Rows from block 4 of a small image denoising model, named by matrix and row number. Rows with one number belong to one channel. Each number is 200 + 20 x the weight over its row's rms, rounded and kept within 0 to 999. All counts start at 0. After the name is the row's rms in percent of the matrix's.
After each channel's rows are labels from the 100 images, of 14976, where the channel reaches its highest value: "responds to" is what is common among them. Only what is clearly more common there than usual is listed. The data: microscope photos of single blood and bone marrow cells.
# convs0: first 3x3 conv (model.mid.0.convs.0.weight, 192x192x3x3, each kernel summed), inputs 0-191
# convs1: second 3x3 conv (model.mid.0.convs.1.weight, 192x192x3x3, transposed, each kernel summed), outputs 0-191

convs0.126,118,226,180,211,225,217,193,178,180,194,172,224,169,197,213,237,201,191,168,205,203,203,151,241,194,187,200,189,211,202,171,174,164,199,207,211,173,198,202,241,220,174,198,175,200,188,210,206,189,190,186,183,165,200,201,211,176,171,193,191,190,207,217,214,175,199,211,203,182,183,170,208,211,240,192,222,214,187,209,180,205,156,214,181,159,208,192,195,190,207,179,183,213,248,193,184,179,156,203,201,179,199,186,201,203,200,194,199,195,192,165,236,191,196,191,165,220,206,215,219,200,178,211,184,170,191,184,201,201,202,198,220,169,195,208,225,235,123,173,207,171,237,218,197,206,198,189,229,183,174,198,198,212,189,207,213,187,202,194,173,221,204,233,209,138,188,216,202,183,211,178,184,190,167,204,182,176,213,185,183,165,205,200,206,190,179,199,218,176,201,189,202,191
convs1.126,111,194,183,210,220,254,202,205,185,193,189,172,196,203,232,187,195,194,201,200,191,230,194,224,196,237,231,207,194,182,237,187,187,198,216,192,193,188,200,211,228,230,219,191,192,192,222,199,216,212,194,225,186,211,186,196,235,214,214,179,214,190,214,210,205,191,202,198,183,214,202,153,172,198,229,217,176,207,190,147,194,198,213,220,242,194,230,178,184,197,209,211,208,188,217,175,233,178,189,217,186,192,233,222,181,176,163,175,193,243,211,186,165,198,164,204,222,172,208,221,177,195,159,214,179,223,198,194,188,181,211,178,190,200,211,213,170,180,197,158,222,181,219,174,202,189,215,144,213,200,252,208,193,212,185,204,204,180,192,206,191,193,180,194,184,204,170,186,202,243,213,217,183,247,209,210,217,184,231,183,195,196,214,219,196,181,219,186,208,206,240,229,199
responds to: cell type: eosinophil; smear: peripheral blood

convs0.155,116,217,175,209,203,211,191,203,153,168,160,208,211,199,187,219,198,191,173,194,170,196,177,186,179,200,196,181,184,230,172,185,184,195,190,174,206,221,206,211,224,169,209,188,184,185,230,170,208,188,209,179,178,207,186,223,208,214,235,165,184,238,206,201,175,201,191,219,191,218,190,189,215,200,202,232,200,189,236,158,210,176,184,196,195,195,173,232,170,188,195,187,181,196,194,195,193,211,180,209,179,186,190,217,183,211,215,172,219,181,190,267,219,195,226,246,246,215,187,219,202,224,202,192,200,186,175,187,169,220,167,194,192,183,192,187,192,173,192,199,196,216,204,223,178,192,199,183,227,248,157,196,189,177,213,162,175,179,189,167,206,217,203,178,182,212,202,205,182,160,178,191,199,212,194,206,208,194,214,184,187,211,164,201,214,152,192,208,235,214,212,179,187
convs1.155,105,217,223,203,220,195,194,186,232,228,229,150,200,205,241,157,177,237,184,209,217,193,196,217,205,214,215,218,190,161,161,214,233,192,188,202,200,205,200,207,191,151,212,234,207,184,218,233,224,192,179,211,226,209,181,214,205,175,208,212,209,187,210,182,155,193,196,209,232,184,217,177,200,205,214,204,193,208,178,210,201,204,206,185,176,219,211,210,187,215,210,220,191,203,225,202,223,205,203,235,186,201,193,171,176,178,176,181,228,195,182,213,167,178,167,198,198,233,172,217,193,181,190,190,187,201,175,210,210,210,207,238,228,203,188,226,161,178,182,221,187,191,206,214,216,246,221,265,199,193,191,216,230,229,206,214,222,194,196,247,201,237,175,181,182,182,201,185,211,184,212,221,186,185,182,189,186,162,205,188,197,207,179,234,201,213,203,207,197,201,193,222,192
responds to: smear: peripheral blood

convs0.52,119,214,214,199,201,197,178,176,253,206,204,217,198,211,203,196,194,183,191,166,202,162,210,192,174,202,184,242,181,217,189,209,176,167,202,212,188,185,227,186,212,188,206,199,189,205,185,210,212,186,204,189,186,205,193,213,154,194,204,195,224,203,197,188,181,247,211,247,212,214,229,212,193,208,227,183,203,197,180,176,208,183,185,195,179,205,210,194,192,189,224,192,200,221,216,170,194,190,207,191,219,168,188,207,182,194,180,187,218,180,202,208,196,215,220,171,218,152,217,202,196,152,172,201,205,174,204,219,197,185,176,215,216,219,222,205,197,220,160,214,197,194,189,207,172,200,285,183,204,225,192,185,217,233,193,195,184,226,180,163,170,201,199,203,194,189,186,187,188,194,265,165,186,186,216,208,202,259,204,198,198,182,192,203,177,180,165,228,225,196,193,211,199
convs1.52,105,188,189,190,225,185,203,186,182,223,208,178,187,182,188,196,200,192,195,212,204,209,205,244,196,210,196,162,263,198,210,215,201,210,201,206,231,199,178,262,184,202,152,210,200,210,164,208,220,193,189,206,174,176,168,168,199,198,197,170,191,214,215,216,193,206,213,174,256,201,242,202,182,195,233,188,190,172,201,176,188,205,207,171,249,182,209,168,190,213,177,198,188,204,201,173,186,225,168,194,206,222,221,206,186,191,203,225,188,223,188,194,183,195,176,178,196,188,194,214,185,248,203,148,196,211,183,196,205,225,214,194,177,176,198,202,213,165,198,208,191,204,181,204,213,158,186,186,199,198,176,205,214,193,185,203,243,182,200,179,220,200,192,188,197,198,220,220,225,223,193,189,164,213,184,190,169,215,161,173,195,177,230,175,183,207,220,185,228,193,199,223,193
responds to: cell type: artefact

convs0.86,140,215,219,202,191,202,189,198,179,165,216,183,235,191,220,200,203,208,178,176,183,202,156,220,177,178,218,207,187,231,184,169,165,200,216,182,196,234,197,215,223,216,197,175,194,208,203,217,206,205,176,193,185,212,223,213,202,220,173,202,191,189,198,200,192,181,204,179,182,204,188,157,195,145,206,204,211,199,196,160,186,186,195,208,199,250,185,205,194,211,202,185,207,246,203,175,156,175,216,207,163,196,187,220,195,173,210,222,246,183,219,221,190,179,217,202,276,193,233,219,215,165,243,179,183,215,185,191,202,208,191,184,205,163,190,215,175,190,185,190,183,186,189,207,201,172,195,195,201,191,190,190,181,209,206,174,201,198,181,162,229,199,184,248,197,168,204,213,171,163,184,186,185,182,185,181,215,186,227,182,196,178,193,209,198,182,222,190,202,198,211,219,204
convs1.86,130,205,175,208,204,217,213,210,175,183,190,228,227,195,188,161,142,191,216,239,207,219,215,198,184,228,211,213,212,189,255,242,224,193,178,201,217,237,201,204,206,197,183,167,208,199,229,204,201,191,185,224,191,208,198,207,172,227,197,218,197,216,187,216,209,189,182,219,183,208,216,199,252,199,224,212,183,212,198,171,199,211,224,238,219,195,215,238,213,212,210,181,197,205,212,218,198,193,186,220,180,210,208,188,208,178,180,195,201,187,183,174,200,212,170,191,228,210,188,237,215,222,188,187,217,186,211,197,187,220,186,216,210,195,196,208,201,174,215,188,220,224,217,195,274,226,225,218,221,194,228,209,193,180,216,221,184,180,200,181,218,195,133,196,194,209,202,159,197,183,211,221,184,206,194,228,215,198,220,176,189,150,190,203,239,191,198,228,201,181,222,213,207
responds to: cell type: eosinophil; smear: peripheral blood

convs0.127,086,226,196,192,152,218,197,220,187,192,228,177,276,208,190,212,202,116,184,195,218,188,208,232,211,155,198,198,208,176,172,184,206,206,189,192,216,208,207,199,208,192,180,193,191,187,199,208,210,179,207,165,217,223,210,190,219,202,184,189,191,200,187,162,197,193,210,179,201,198,220,182,214,185,179,213,196,192,179,221,211,176,192,224,158,182,213,206,189,185,172,198,188,181,194,201,215,181,186,197,212,165,182,192,175,203,191,170,189,169,220,212,172,190,218,193,182,233,192,234,193,189,205,188,223,193,188,232,210,195,191,201,227,188,174,173,198,185,188,207,197,183,192,227,233,192,171,181,154,210,174,164,192,223,191,170,194,177,221,169,235,204,202,201,191,198,194,209,192,194,176,189,190,186,208,248,185,196,217,226,197,231,210,202,224,198,207,165,170,190,177,187,174
convs1.127,097,193,213,185,201,162,202,211,188,213,190,169,196,197,187,194,212,171,189,196,199,213,190,196,206,213,207,212,180,186,209,203,159,163,226,207,217,232,182,211,185,204,220,233,203,182,185,199,163,196,204,171,206,193,227,211,157,234,205,201,188,194,213,196,183,155,174,210,221,205,190,188,249,205,174,189,189,199,194,208,216,197,198,216,150,200,214,192,216,168,170,180,187,170,260,221,212,202,193,199,235,220,192,200,225,194,206,231,209,195,176,193,199,211,210,206,205,190,209,187,181,188,196,219,197,216,181,190,165,188,232,210,182,224,202,218,191,213,231,254,209,205,196,212,204,135,186,247,184,190,216,211,203,201,198,207,149,197,209,229,158,215,174,179,183,223,196,192,198,216,207,191,212,185,192,168,219,178,237,204,201,179,208,177,215,200,196,190,152,185,202,192,185
responds to: cell type: erythroblast

convs0.129,103,179,175,218,174,181,200,244,193,186,181,180,180,185,196,190,202,182,208,199,203,174,219,222,162,202,205,178,183,163,201,179,222,209,191,188,211,197,228,205,210,187,200,185,213,162,174,174,204,164,141,182,222,200,187,205,176,224,170,198,217,217,176,185,202,166,209,170,211,162,185,181,224,192,190,207,183,220,185,175,195,175,192,222,207,185,199,206,178,207,190,183,225,187,219,161,191,210,209,213,171,245,222,212,184,195,189,221,173,187,192,235,210,211,210,184,203,184,221,185,239,185,226,176,198,211,194,190,186,205,194,212,187,210,234,198,180,229,214,209,197,236,188,196,219,200,195,174,219,136,194,180,216,210,205,204,178,177,171,209,208,218,187,207,208,173,211,190,201,192,201,163,197,205,198,185,195,181,181,176,173,179,204,201,157,164,176,216,150,165,207,211,192
convs1.129,098,187,206,200,193,198,169,167,213,166,194,205,191,162,202,218,229,214,180,177,224,196,199,185,176,227,138,214,195,248,213,220,204,174,197,222,182,205,184,217,202,166,210,217,192,225,170,225,196,212,224,225,200,202,218,209,221,202,183,165,176,224,169,203,182,215,209,209,200,172,160,190,194,230,187,194,196,202,201,148,206,200,191,196,213,183,196,187,178,196,211,201,191,212,198,183,196,202,220,177,218,189,218,187,220,186,209,203,204,175,205,189,224,192,199,222,202,200,181,188,206,218,201,243,214,224,209,195,149,178,192,198,191,208,190,210,231,201,193,233,192,214,176,207,212,194,209,239,171,206,197,213,193,211,220,246,193,203,206,187,198,212,180,224,172,215,242,238,240,225,188,247,213,229,198,223,240,208,218,201,209,211,166,208,196,206,222,248,175,185,219,189,202
responds to: cell type: erythroblast

convs0.187,094,178,223,223,184,205,183,225,243,211,201,213,166,175,209,197,197,149,180,174,200,213,200,177,186,164,181,185,190,196,219,188,194,185,196,213,175,197,189,206,240,207,188,172,200,197,211,200,175,194,175,223,178,179,179,191,195,173,183,237,202,204,207,179,198,202,201,223,204,207,219,183,191,180,206,194,165,218,192,209,184,194,180,214,228,228,202,209,206,179,151,211,213,214,193,183,223,222,220,198,172,200,143,194,177,193,208,208,174,208,164,219,168,196,226,216,267,170,201,170,200,179,183,163,203,207,206,181,231,216,181,179,208,202,230,203,209,195,195,168,175,197,184,174,205,197,203,174,205,148,187,241,204,204,171,202,212,169,175,207,218,201,177,219,222,200,197,217,201,187,214,232,203,222,191,190,195,206,178,223,193,186,202,206,176,201,180,218,170,184,213,238,178
convs1.187,099,241,158,211,212,180,169,202,189,201,175,206,184,174,228,200,164,215,212,199,159,214,224,188,215,230,188,209,191,215,222,207,206,208,210,208,205,214,218,223,221,204,207,207,198,206,197,200,246,205,209,206,190,191,176,180,150,246,198,172,207,231,185,203,211,234,194,192,185,237,190,191,204,226,207,210,213,220,214,189,236,212,161,208,214,172,235,173,196,215,198,219,170,211,212,219,198,168,178,212,220,218,216,232,205,207,197,184,161,201,192,195,213,215,208,198,214,149,215,182,177,230,235,233,205,223,186,196,198,184,205,193,204,192,214,185,234,218,175,197,208,203,195,203,213,166,218,198,182,212,257,186,169,225,201,157,168,206,191,206,194,190,233,208,199,245,201,201,221,229,206,221,171,197,167,181,208,206,188,176,180,202,205,216,209,208,221,218,223,206,212,199,205
responds to: cell type: erythroblast

convs0.77,105,231,221,176,188,209,206,183,190,191,228,227,206,223,183,210,207,210,209,231,174,177,206,227,179,226,209,197,234,174,199,174,211,186,213,205,213,212,197,201,201,196,223,188,177,181,197,199,201,208,203,196,209,177,237,192,184,143,186,197,216,211,202,196,183,242,219,222,212,175,215,185,223,177,210,249,161,184,183,198,227,199,180,187,191,238,170,184,214,236,214,215,251,189,211,221,202,170,251,197,156,203,224,229,210,183,159,177,224,223,230,196,189,202,183,212,204,185,220,199,195,179,206,193,214,187,195,178,204,189,209,206,212,210,248,196,153,192,200,166,215,203,199,200,228,198,210,199,194,193,200,216,213,160,225,175,227,188,202,190,181,176,202,206,217,182,190,167,205,154,220,210,199,200,221,203,206,191,219,197,189,192,206,241,188,174,209,191,175,228,185,222,206
convs1.77,107,201,196,201,209,209,189,196,187,182,206,205,212,181,184,230,199,230,168,211,187,229,181,188,181,191,216,188,189,220,196,227,263,192,205,191,215,211,198,217,187,179,192,193,202,183,201,165,198,165,194,167,206,222,205,198,216,201,195,206,216,185,222,214,205,190,143,198,228,214,217,189,196,215,186,205,195,174,171,197,180,230,182,192,197,218,185,198,175,144,190,230,188,207,175,197,159,198,196,239,157,204,208,206,206,205,229,210,205,188,195,144,202,198,226,201,168,217,196,215,183,219,251,206,213,226,149,204,228,217,200,193,248,179,213,149,163,193,172,175,203,192,203,207,200,193,202,220,197,201,183,185,179,219,209,215,207,172,202,222,199,179,229,196,175,208,217,229,187,170,178,181,196,207,222,190,193,216,172,184,195,206,165,197,212,209,186,187,211,169,231,205,190
responds to: cell type: erythroblast; cell type: lymphocyte

convs0.56,115,196,192,221,222,214,221,180,201,174,204,184,171,174,226,194,228,185,186,207,188,216,194,216,188,232,194,188,225,225,205,217,226,227,190,188,177,223,210,216,215,193,217,175,213,226,252,185,188,193,193,174,200,209,215,210,222,218,182,197,233,185,198,210,233,178,203,182,221,228,200,194,205,193,198,181,176,208,185,134,209,204,223,199,235,175,215,217,179,233,196,157,201,207,198,224,194,229,205,185,199,207,216,164,161,202,160,208,159,195,180,192,216,194,206,184,201,176,207,197,208,219,197,207,220,243,186,229,191,201,170,208,191,162,168,199,208,201,250,177,186,230,206,221,203,205,155,206,196,204,201,175,203,195,209,233,179,188,182,203,202,237,180,197,212,195,168,176,202,185,210,194,198,184,209,236,203,201,199,233,198,187,161,189,206,244,201,171,194,198,224,189,174
convs1.56,113,179,214,204,185,185,185,232,227,212,221,170,186,200,155,207,210,207,190,204,231,185,212,160,201,181,205,183,202,222,171,209,167,188,178,201,185,188,205,204,172,191,203,228,192,156,174,193,189,215,191,142,185,169,195,174,189,196,204,216,207,204,204,189,210,221,220,187,170,223,177,205,185,211,202,213,214,214,182,213,197,202,193,191,234,274,181,209,201,203,203,210,236,214,218,204,212,213,229,185,203,184,213,193,203,211,199,209,219,193,215,213,197,209,199,180,202,188,178,225,226,175,214,204,200,185,248,206,195,205,199,194,121,219,179,211,194,178,167,205,194,207,203,217,182,197,183,224,190,212,193,216,226,212,168,207,201,179,225,195,208,202,219,183,206,200,217,224,236,205,184,188,174,178,177,232,215,208,210,168,192,211,174,248,210,201,205,211,245,236,170,195,215
responds to: cell type: artefact

convs0.70,090,190,223,197,178,212,192,182,227,209,210,226,208,218,192,190,168,161,218,220,214,134,200,218,187,159,196,216,195,188,226,196,186,198,219,208,194,225,205,225,201,190,216,226,182,244,217,187,184,187,189,191,212,225,191,219,168,182,187,211,155,197,238,208,182,202,188,194,190,220,211,198,244,192,214,170,216,197,181,161,171,179,173,213,169,181,173,177,204,188,189,213,202,217,243,202,218,210,211,181,209,185,170,209,178,178,196,216,190,210,224,206,140,216,209,210,202,186,251,191,195,177,207,188,201,194,197,195,191,190,173,176,146,199,213,202,161,196,181,216,195,199,164,165,183,211,190,202,187,204,205,182,186,184,211,203,171,180,208,202,198,206,211,189,203,212,202,181,160,156,181,215,163,191,197,190,205,200,190,204,213,185,188,189,222,203,162,212,184,226,221,181,199
convs1.70,092,216,195,178,207,216,207,185,223,217,191,222,207,217,209,196,162,218,193,188,224,210,179,179,176,202,215,165,209,219,155,206,219,193,216,212,225,200,195,208,207,200,214,204,189,176,198,223,129,198,195,204,213,220,198,197,238,160,226,227,193,192,223,179,209,217,217,190,192,223,209,201,204,191,233,205,203,204,196,217,144,195,185,192,175,215,169,232,210,197,193,216,190,203,218,227,201,180,161,199,207,187,225,177,209,220,199,215,212,178,210,194,206,238,171,211,193,159,194,171,209,194,191,239,192,235,209,191,239,196,204,190,253,185,193,191,197,191,214,203,196,186,208,213,181,179,231,181,210,209,188,217,222,212,205,207,217,171,196,177,209,203,234,210,195,131,189,192,164,198,185,162,208,195,199,226,177,210,182,237,189,200,186,168,190,208,188,209,192,217,238,209,231
responds to: smear: peripheral blood

convs0.141,119,214,199,177,199,190,176,179,167,243,254,183,220,215,211,208,213,206,198,207,212,206,198,213,197,208,193,190,209,214,177,235,185,197,195,220,182,184,159,151,196,198,228,211,178,174,220,193,184,180,193,201,199,211,219,240,180,170,217,191,171,218,193,196,219,183,179,159,234,186,211,166,194,171,194,207,209,202,195,177,192,222,181,211,193,213,216,234,189,219,200,206,199,203,224,212,190,196,201,227,181,205,152,182,201,176,190,176,197,173,211,181,191,135,170,193,203,223,195,190,180,169,180,191,212,184,206,169,194,173,191,167,209,175,164,213,205,174,192,196,191,205,211,168,193,200,210,199,158,213,191,205,150,199,162,187,195,194,204,206,226,192,194,163,203,173,217,176,179,177,192,183,199,203,169,179,195,171,208,192,218,245,187,233,202,194,203,189,194,185,192,174,223
convs1.141,100,194,180,189,189,220,192,189,219,135,205,237,166,232,211,192,181,190,201,181,236,180,235,189,224,208,176,219,192,217,206,208,204,210,237,205,215,193,178,146,214,179,180,213,186,208,213,198,214,204,219,187,175,202,210,172,210,238,209,222,204,200,228,183,167,232,193,246,218,206,235,185,216,221,212,186,194,201,185,205,227,211,224,207,209,223,200,191,154,199,182,182,199,174,185,198,190,195,204,171,184,217,204,223,206,254,234,199,193,196,224,183,235,236,195,228,176,200,221,215,219,197,185,193,185,246,220,203,237,231,196,202,164,209,188,217,195,206,178,186,228,217,187,208,225,182,209,233,212,219,223,219,221,195,175,225,174,233,188,185,207,179,191,211,224,221,172,189,209,177,190,204,222,209,186,219,221,190,188,189,191,179,192,196,185,206,217,213,214,189,213,184,202
responds to: cell type: artefact

convs0.140,109,193,179,198,200,203,176,217,224,156,227,193,199,191,206,227,211,170,205,223,192,207,174,189,192,154,214,166,171,181,173,183,199,199,201,204,214,210,200,190,202,187,165,153,205,189,195,212,169,172,207,202,183,186,212,190,162,186,183,191,149,195,199,181,211,229,234,209,214,222,187,214,177,224,187,196,202,185,222,185,191,183,195,208,176,252,192,205,185,198,192,222,185,214,229,218,196,159,215,199,187,197,207,172,158,189,201,205,197,196,210,218,162,218,205,206,247,197,216,167,206,169,203,197,213,190,215,237,210,140,179,181,189,164,216,175,204,200,194,191,185,192,227,209,243,203,181,185,171,189,209,171,177,192,191,226,191,184,219,200,199,216,171,191,238,190,187,181,168,210,204,208,160,217,214,204,205,231,191,182,195,216,178,176,174,212,202,235,199,189,197,213,198
convs1.140,106,199,205,179,186,212,192,163,207,155,184,212,192,201,224,207,214,165,191,179,187,183,201,203,204,210,198,230,224,208,212,206,237,186,194,197,207,227,208,192,187,202,191,227,193,223,192,217,211,202,217,236,156,237,188,202,167,216,202,220,204,200,211,211,193,152,182,211,200,215,205,209,200,193,193,187,194,180,194,171,223,187,186,214,185,224,227,172,203,207,185,197,196,202,172,209,214,217,193,169,217,215,203,239,212,233,205,214,180,182,194,185,233,222,190,208,247,212,204,240,202,217,199,178,197,180,181,187,138,168,190,206,209,251,216,193,222,199,176,202,189,239,231,201,186,194,196,178,249,194,215,196,195,228,190,201,205,212,159,179,207,199,172,208,223,168,221,205,174,190,180,244,216,188,187,191,220,210,193,237,187,186,190,233,211,207,195,182,159,165,206,232,207
responds to: smear: peripheral blood

convs0.50,084,218,170,222,172,208,179,209,198,179,206,204,190,183,216,204,202,182,206,203,199,196,173,183,177,189,193,199,224,192,203,146,205,196,166,159,182,195,204,245,198,217,157,184,203,226,208,192,219,210,183,205,170,196,192,225,139,216,208,180,236,216,190,198,219,213,199,190,186,180,182,206,190,165,186,196,185,208,161,185,168,185,197,216,204,186,177,211,164,207,207,181,207,202,180,166,187,196,233,221,195,202,200,193,178,189,175,204,204,191,176,215,211,211,200,200,205,188,217,159,191,235,198,184,199,254,192,179,187,214,173,225,183,194,189,189,202,191,196,192,201,226,169,199,246,182,203,158,192,180,158,217,205,183,232,223,202,190,173,199,198,213,181,189,203,207,218,186,195,164,219,202,167,179,175,152,202,202,202,172,200,163,223,152,180,193,185,212,207,216,205,225,189
convs1.50,099,197,216,209,210,202,219,207,213,175,217,216,163,196,168,220,184,214,185,176,208,191,192,210,187,194,188,185,173,191,166,248,190,179,207,221,211,229,173,219,173,161,217,219,219,197,164,179,198,195,196,172,215,181,217,184,186,182,211,198,181,176,208,206,189,203,178,251,229,195,178,175,191,211,178,207,192,196,201,166,216,216,195,200,156,240,200,220,211,191,187,210,222,149,195,241,192,205,170,210,189,185,214,205,198,223,235,207,221,187,184,202,242,189,218,206,193,189,204,206,179,175,182,208,200,177,199,237,225,183,175,227,209,191,211,208,191,219,201,213,229,189,185,173,167,196,205,201,207,184,204,204,178,214,249,218,191,179,205,205,231,196,192,199,220,192,203,217,201,212,154,229,222,242,207,231,206,180,167,175,207,178,198,220,190,192,182,232,183,190,176,233,164
responds to: cell type: erythroblast

convs0.110,098,215,179,186,176,201,200,227,185,169,191,228,182,205,216,195,161,213,193,215,192,202,231,180,177,182,193,190,195,184,199,190,168,192,176,177,226,187,175,220,185,172,221,209,169,192,206,195,215,212,209,185,183,219,196,188,203,167,188,184,202,228,180,232,209,206,231,193,194,194,193,182,231,248,175,225,219,205,188,217,202,204,192,204,183,233,150,204,195,168,196,229,230,208,183,219,194,199,216,212,216,188,217,197,197,207,207,194,204,214,225,269,162,219,204,225,185,212,182,210,197,222,173,190,230,187,197,191,178,254,176,224,211,210,204,185,195,172,186,176,169,250,216,197,212,189,199,168,217,215,182,193,187,194,206,174,156,175,180,202,191,213,197,193,200,199,193,213,217,176,174,185,175,155,200,196,197,178,195,219,202,163,202,225,179,157,189,193,227,209,204,224,220
convs1.110,112,232,222,216,227,200,209,202,218,196,221,159,192,211,172,222,213,193,171,222,186,218,196,211,211,189,180,232,215,169,144,181,216,216,161,227,219,189,213,193,216,202,218,207,231,220,179,199,215,194,199,206,227,186,206,176,190,189,206,210,212,193,224,176,192,201,186,225,219,188,231,192,219,185,202,184,196,169,208,199,205,178,189,215,249,180,206,211,186,198,204,191,225,212,169,205,194,211,188,184,158,212,173,175,215,173,214,214,192,215,188,184,218,177,240,198,164,204,181,185,187,184,241,205,197,155,150,217,242,177,187,159,175,221,212,215,173,210,204,214,197,145,187,184,228,208,194,174,185,186,169,206,206,207,200,174,216,209,169,215,217,173,217,215,184,217,195,200,196,193,206,204,225,191,202,223,213,210,213,177,208,230,197,208,163,227,183,166,183,184,195,186,202
responds to: cell type: erythroblast; smear: peripheral blood

convs0.150,085,185,209,186,170,209,190,203,238,213,206,173,220,218,215,205,197,201,270,182,167,195,189,201,189,188,210,216,176,215,192,193,216,201,182,217,186,223,201,217,204,220,177,185,184,181,153,198,210,166,174,212,194,183,212,180,188,217,210,188,167,201,194,170,223,142,197,183,154,181,190,187,164,216,204,169,205,194,233,198,157,162,183,199,166,236,207,206,199,215,203,216,219,198,216,184,197,159,193,192,178,193,208,217,190,197,203,212,208,205,225,214,179,174,201,193,220,199,189,237,181,198,202,192,207,190,197,214,197,216,198,213,173,171,171,159,200,142,200,177,197,188,160,215,193,218,177,169,223,226,203,194,189,185,224,189,212,211,184,171,230,244,223,202,199,204,197,213,190,174,162,182,205,188,183,204,194,219,178,189,189,186,217,171,204,224,193,202,211,216,205,192,223
convs1.150,094,248,215,211,179,173,190,181,192,176,217,207,176,217,228,202,214,188,204,171,197,203,192,208,221,215,184,200,198,183,217,193,192,198,210,209,200,253,183,185,155,179,219,233,208,219,196,167,230,237,226,208,217,161,190,208,174,187,220,193,226,217,193,183,191,199,188,238,184,188,212,177,205,227,174,205,208,191,193,175,201,193,204,200,201,174,226,173,192,202,213,228,169,181,195,228,204,223,235,175,210,204,213,205,200,227,205,198,209,168,202,217,249,195,203,219,188,186,198,213,218,195,200,218,225,205,169,188,185,194,187,222,209,184,201,210,191,210,187,216,217,211,174,186,213,197,225,269,225,218,236,206,224,227,197,208,194,212,175,208,190,210,170,182,205,202,145,209,191,229,223,223,219,213,225,203,182,183,225,249,180,225,209,202,169,182,215,196,160,188,196,213,189
responds to: cell type: erythroblast

convs0.119,083,211,192,195,178,187,213,169,210,172,245,216,213,223,237,192,170,238,168,184,197,211,174,195,187,166,184,182,210,211,194,183,177,206,201,195,213,210,192,185,192,191,203,178,213,242,204,174,226,217,201,216,224,158,233,222,216,177,201,206,214,184,197,176,209,201,197,241,195,206,218,194,168,220,199,187,197,246,172,194,185,215,209,177,212,155,207,195,214,194,227,186,224,174,209,188,172,191,176,180,230,223,184,198,199,206,176,210,209,208,210,218,215,229,205,187,168,193,191,193,218,199,194,169,210,211,198,206,191,204,193,192,203,150,182,165,192,193,249,216,228,214,159,197,188,207,210,188,199,221,215,217,201,193,194,208,221,187,216,223,171,196,213,200,190,209,187,217,159,200,176,181,217,227,214,166,187,214,221,200,194,190,206,181,205,176,146,217,192,226,192,135,214
convs1.119,098,195,212,228,202,212,226,195,193,181,172,218,202,139,186,211,179,203,221,171,195,227,216,185,192,247,204,152,193,217,215,213,191,187,184,212,225,206,202,199,209,171,163,161,189,185,211,220,193,151,191,205,160,223,184,200,151,209,219,197,214,221,186,184,200,182,201,173,203,210,192,168,200,182,181,201,204,172,221,183,174,170,211,223,178,209,184,196,173,174,221,184,213,206,200,209,246,200,213,234,198,208,203,183,208,206,221,196,185,191,186,173,231,203,214,215,226,206,205,238,199,210,228,203,190,171,188,214,185,162,199,188,210,225,226,207,184,215,193,208,185,151,219,227,237,208,236,224,196,213,207,196,200,224,206,212,193,185,181,187,260,206,194,211,201,208,213,177,223,198,210,217,221,215,197,242,213,200,197,223,183,171,209,187,178,192,183,219,181,176,217,211,197
responds to: cell type: eosinophil

convs0.106,090,188,183,197,215,169,181,190,139,174,206,177,204,223,207,203,217,236,208,194,216,209,212,188,225,158,184,157,227,203,204,196,193,175,221,182,178,201,206,214,199,190,198,179,201,195,179,183,215,186,180,224,202,188,222,186,183,183,196,192,169,204,219,191,206,189,191,220,199,179,188,212,178,219,201,220,197,217,184,190,103,186,221,154,178,177,194,193,211,205,195,174,165,210,219,215,175,228,191,206,214,211,204,175,196,188,186,226,184,201,170,199,210,196,187,223,183,208,191,199,183,169,217,197,203,202,204,202,195,195,207,170,183,173,137,222,203,196,194,222,199,200,159,202,184,198,191,209,189,217,221,198,246,172,196,192,171,185,190,203,197,213,214,185,197,175,201,204,188,202,142,184,165,191,219,184,157,205,204,202,184,222,177,218,203,169,164,199,202,209,186,193,190
convs1.106,084,171,196,202,208,231,235,149,161,215,229,227,196,188,199,199,197,213,210,193,203,214,178,175,198,189,193,163,203,209,181,207,214,176,200,246,247,214,208,193,193,187,184,175,209,152,182,225,184,193,170,220,203,207,214,204,216,164,202,206,198,208,181,200,212,219,199,204,195,182,221,202,184,187,229,194,186,214,208,159,128,197,248,171,190,186,169,197,193,173,222,181,192,199,206,168,233,193,198,176,193,200,228,222,170,167,207,182,195,193,182,205,219,178,157,204,186,182,186,216,219,184,174,183,199,175,217,205,172,184,194,208,172,220,213,192,208,203,202,205,227,200,220,212,225,223,199,144,191,211,209,204,205,203,184,189,204,221,229,187,222,187,204,234,212,216,216,210,221,215,205,211,214,229,203,239,179,197,231,190,226,201,218,172,197,197,184,177,184,206,201,184,212
responds to: smear: peripheral blood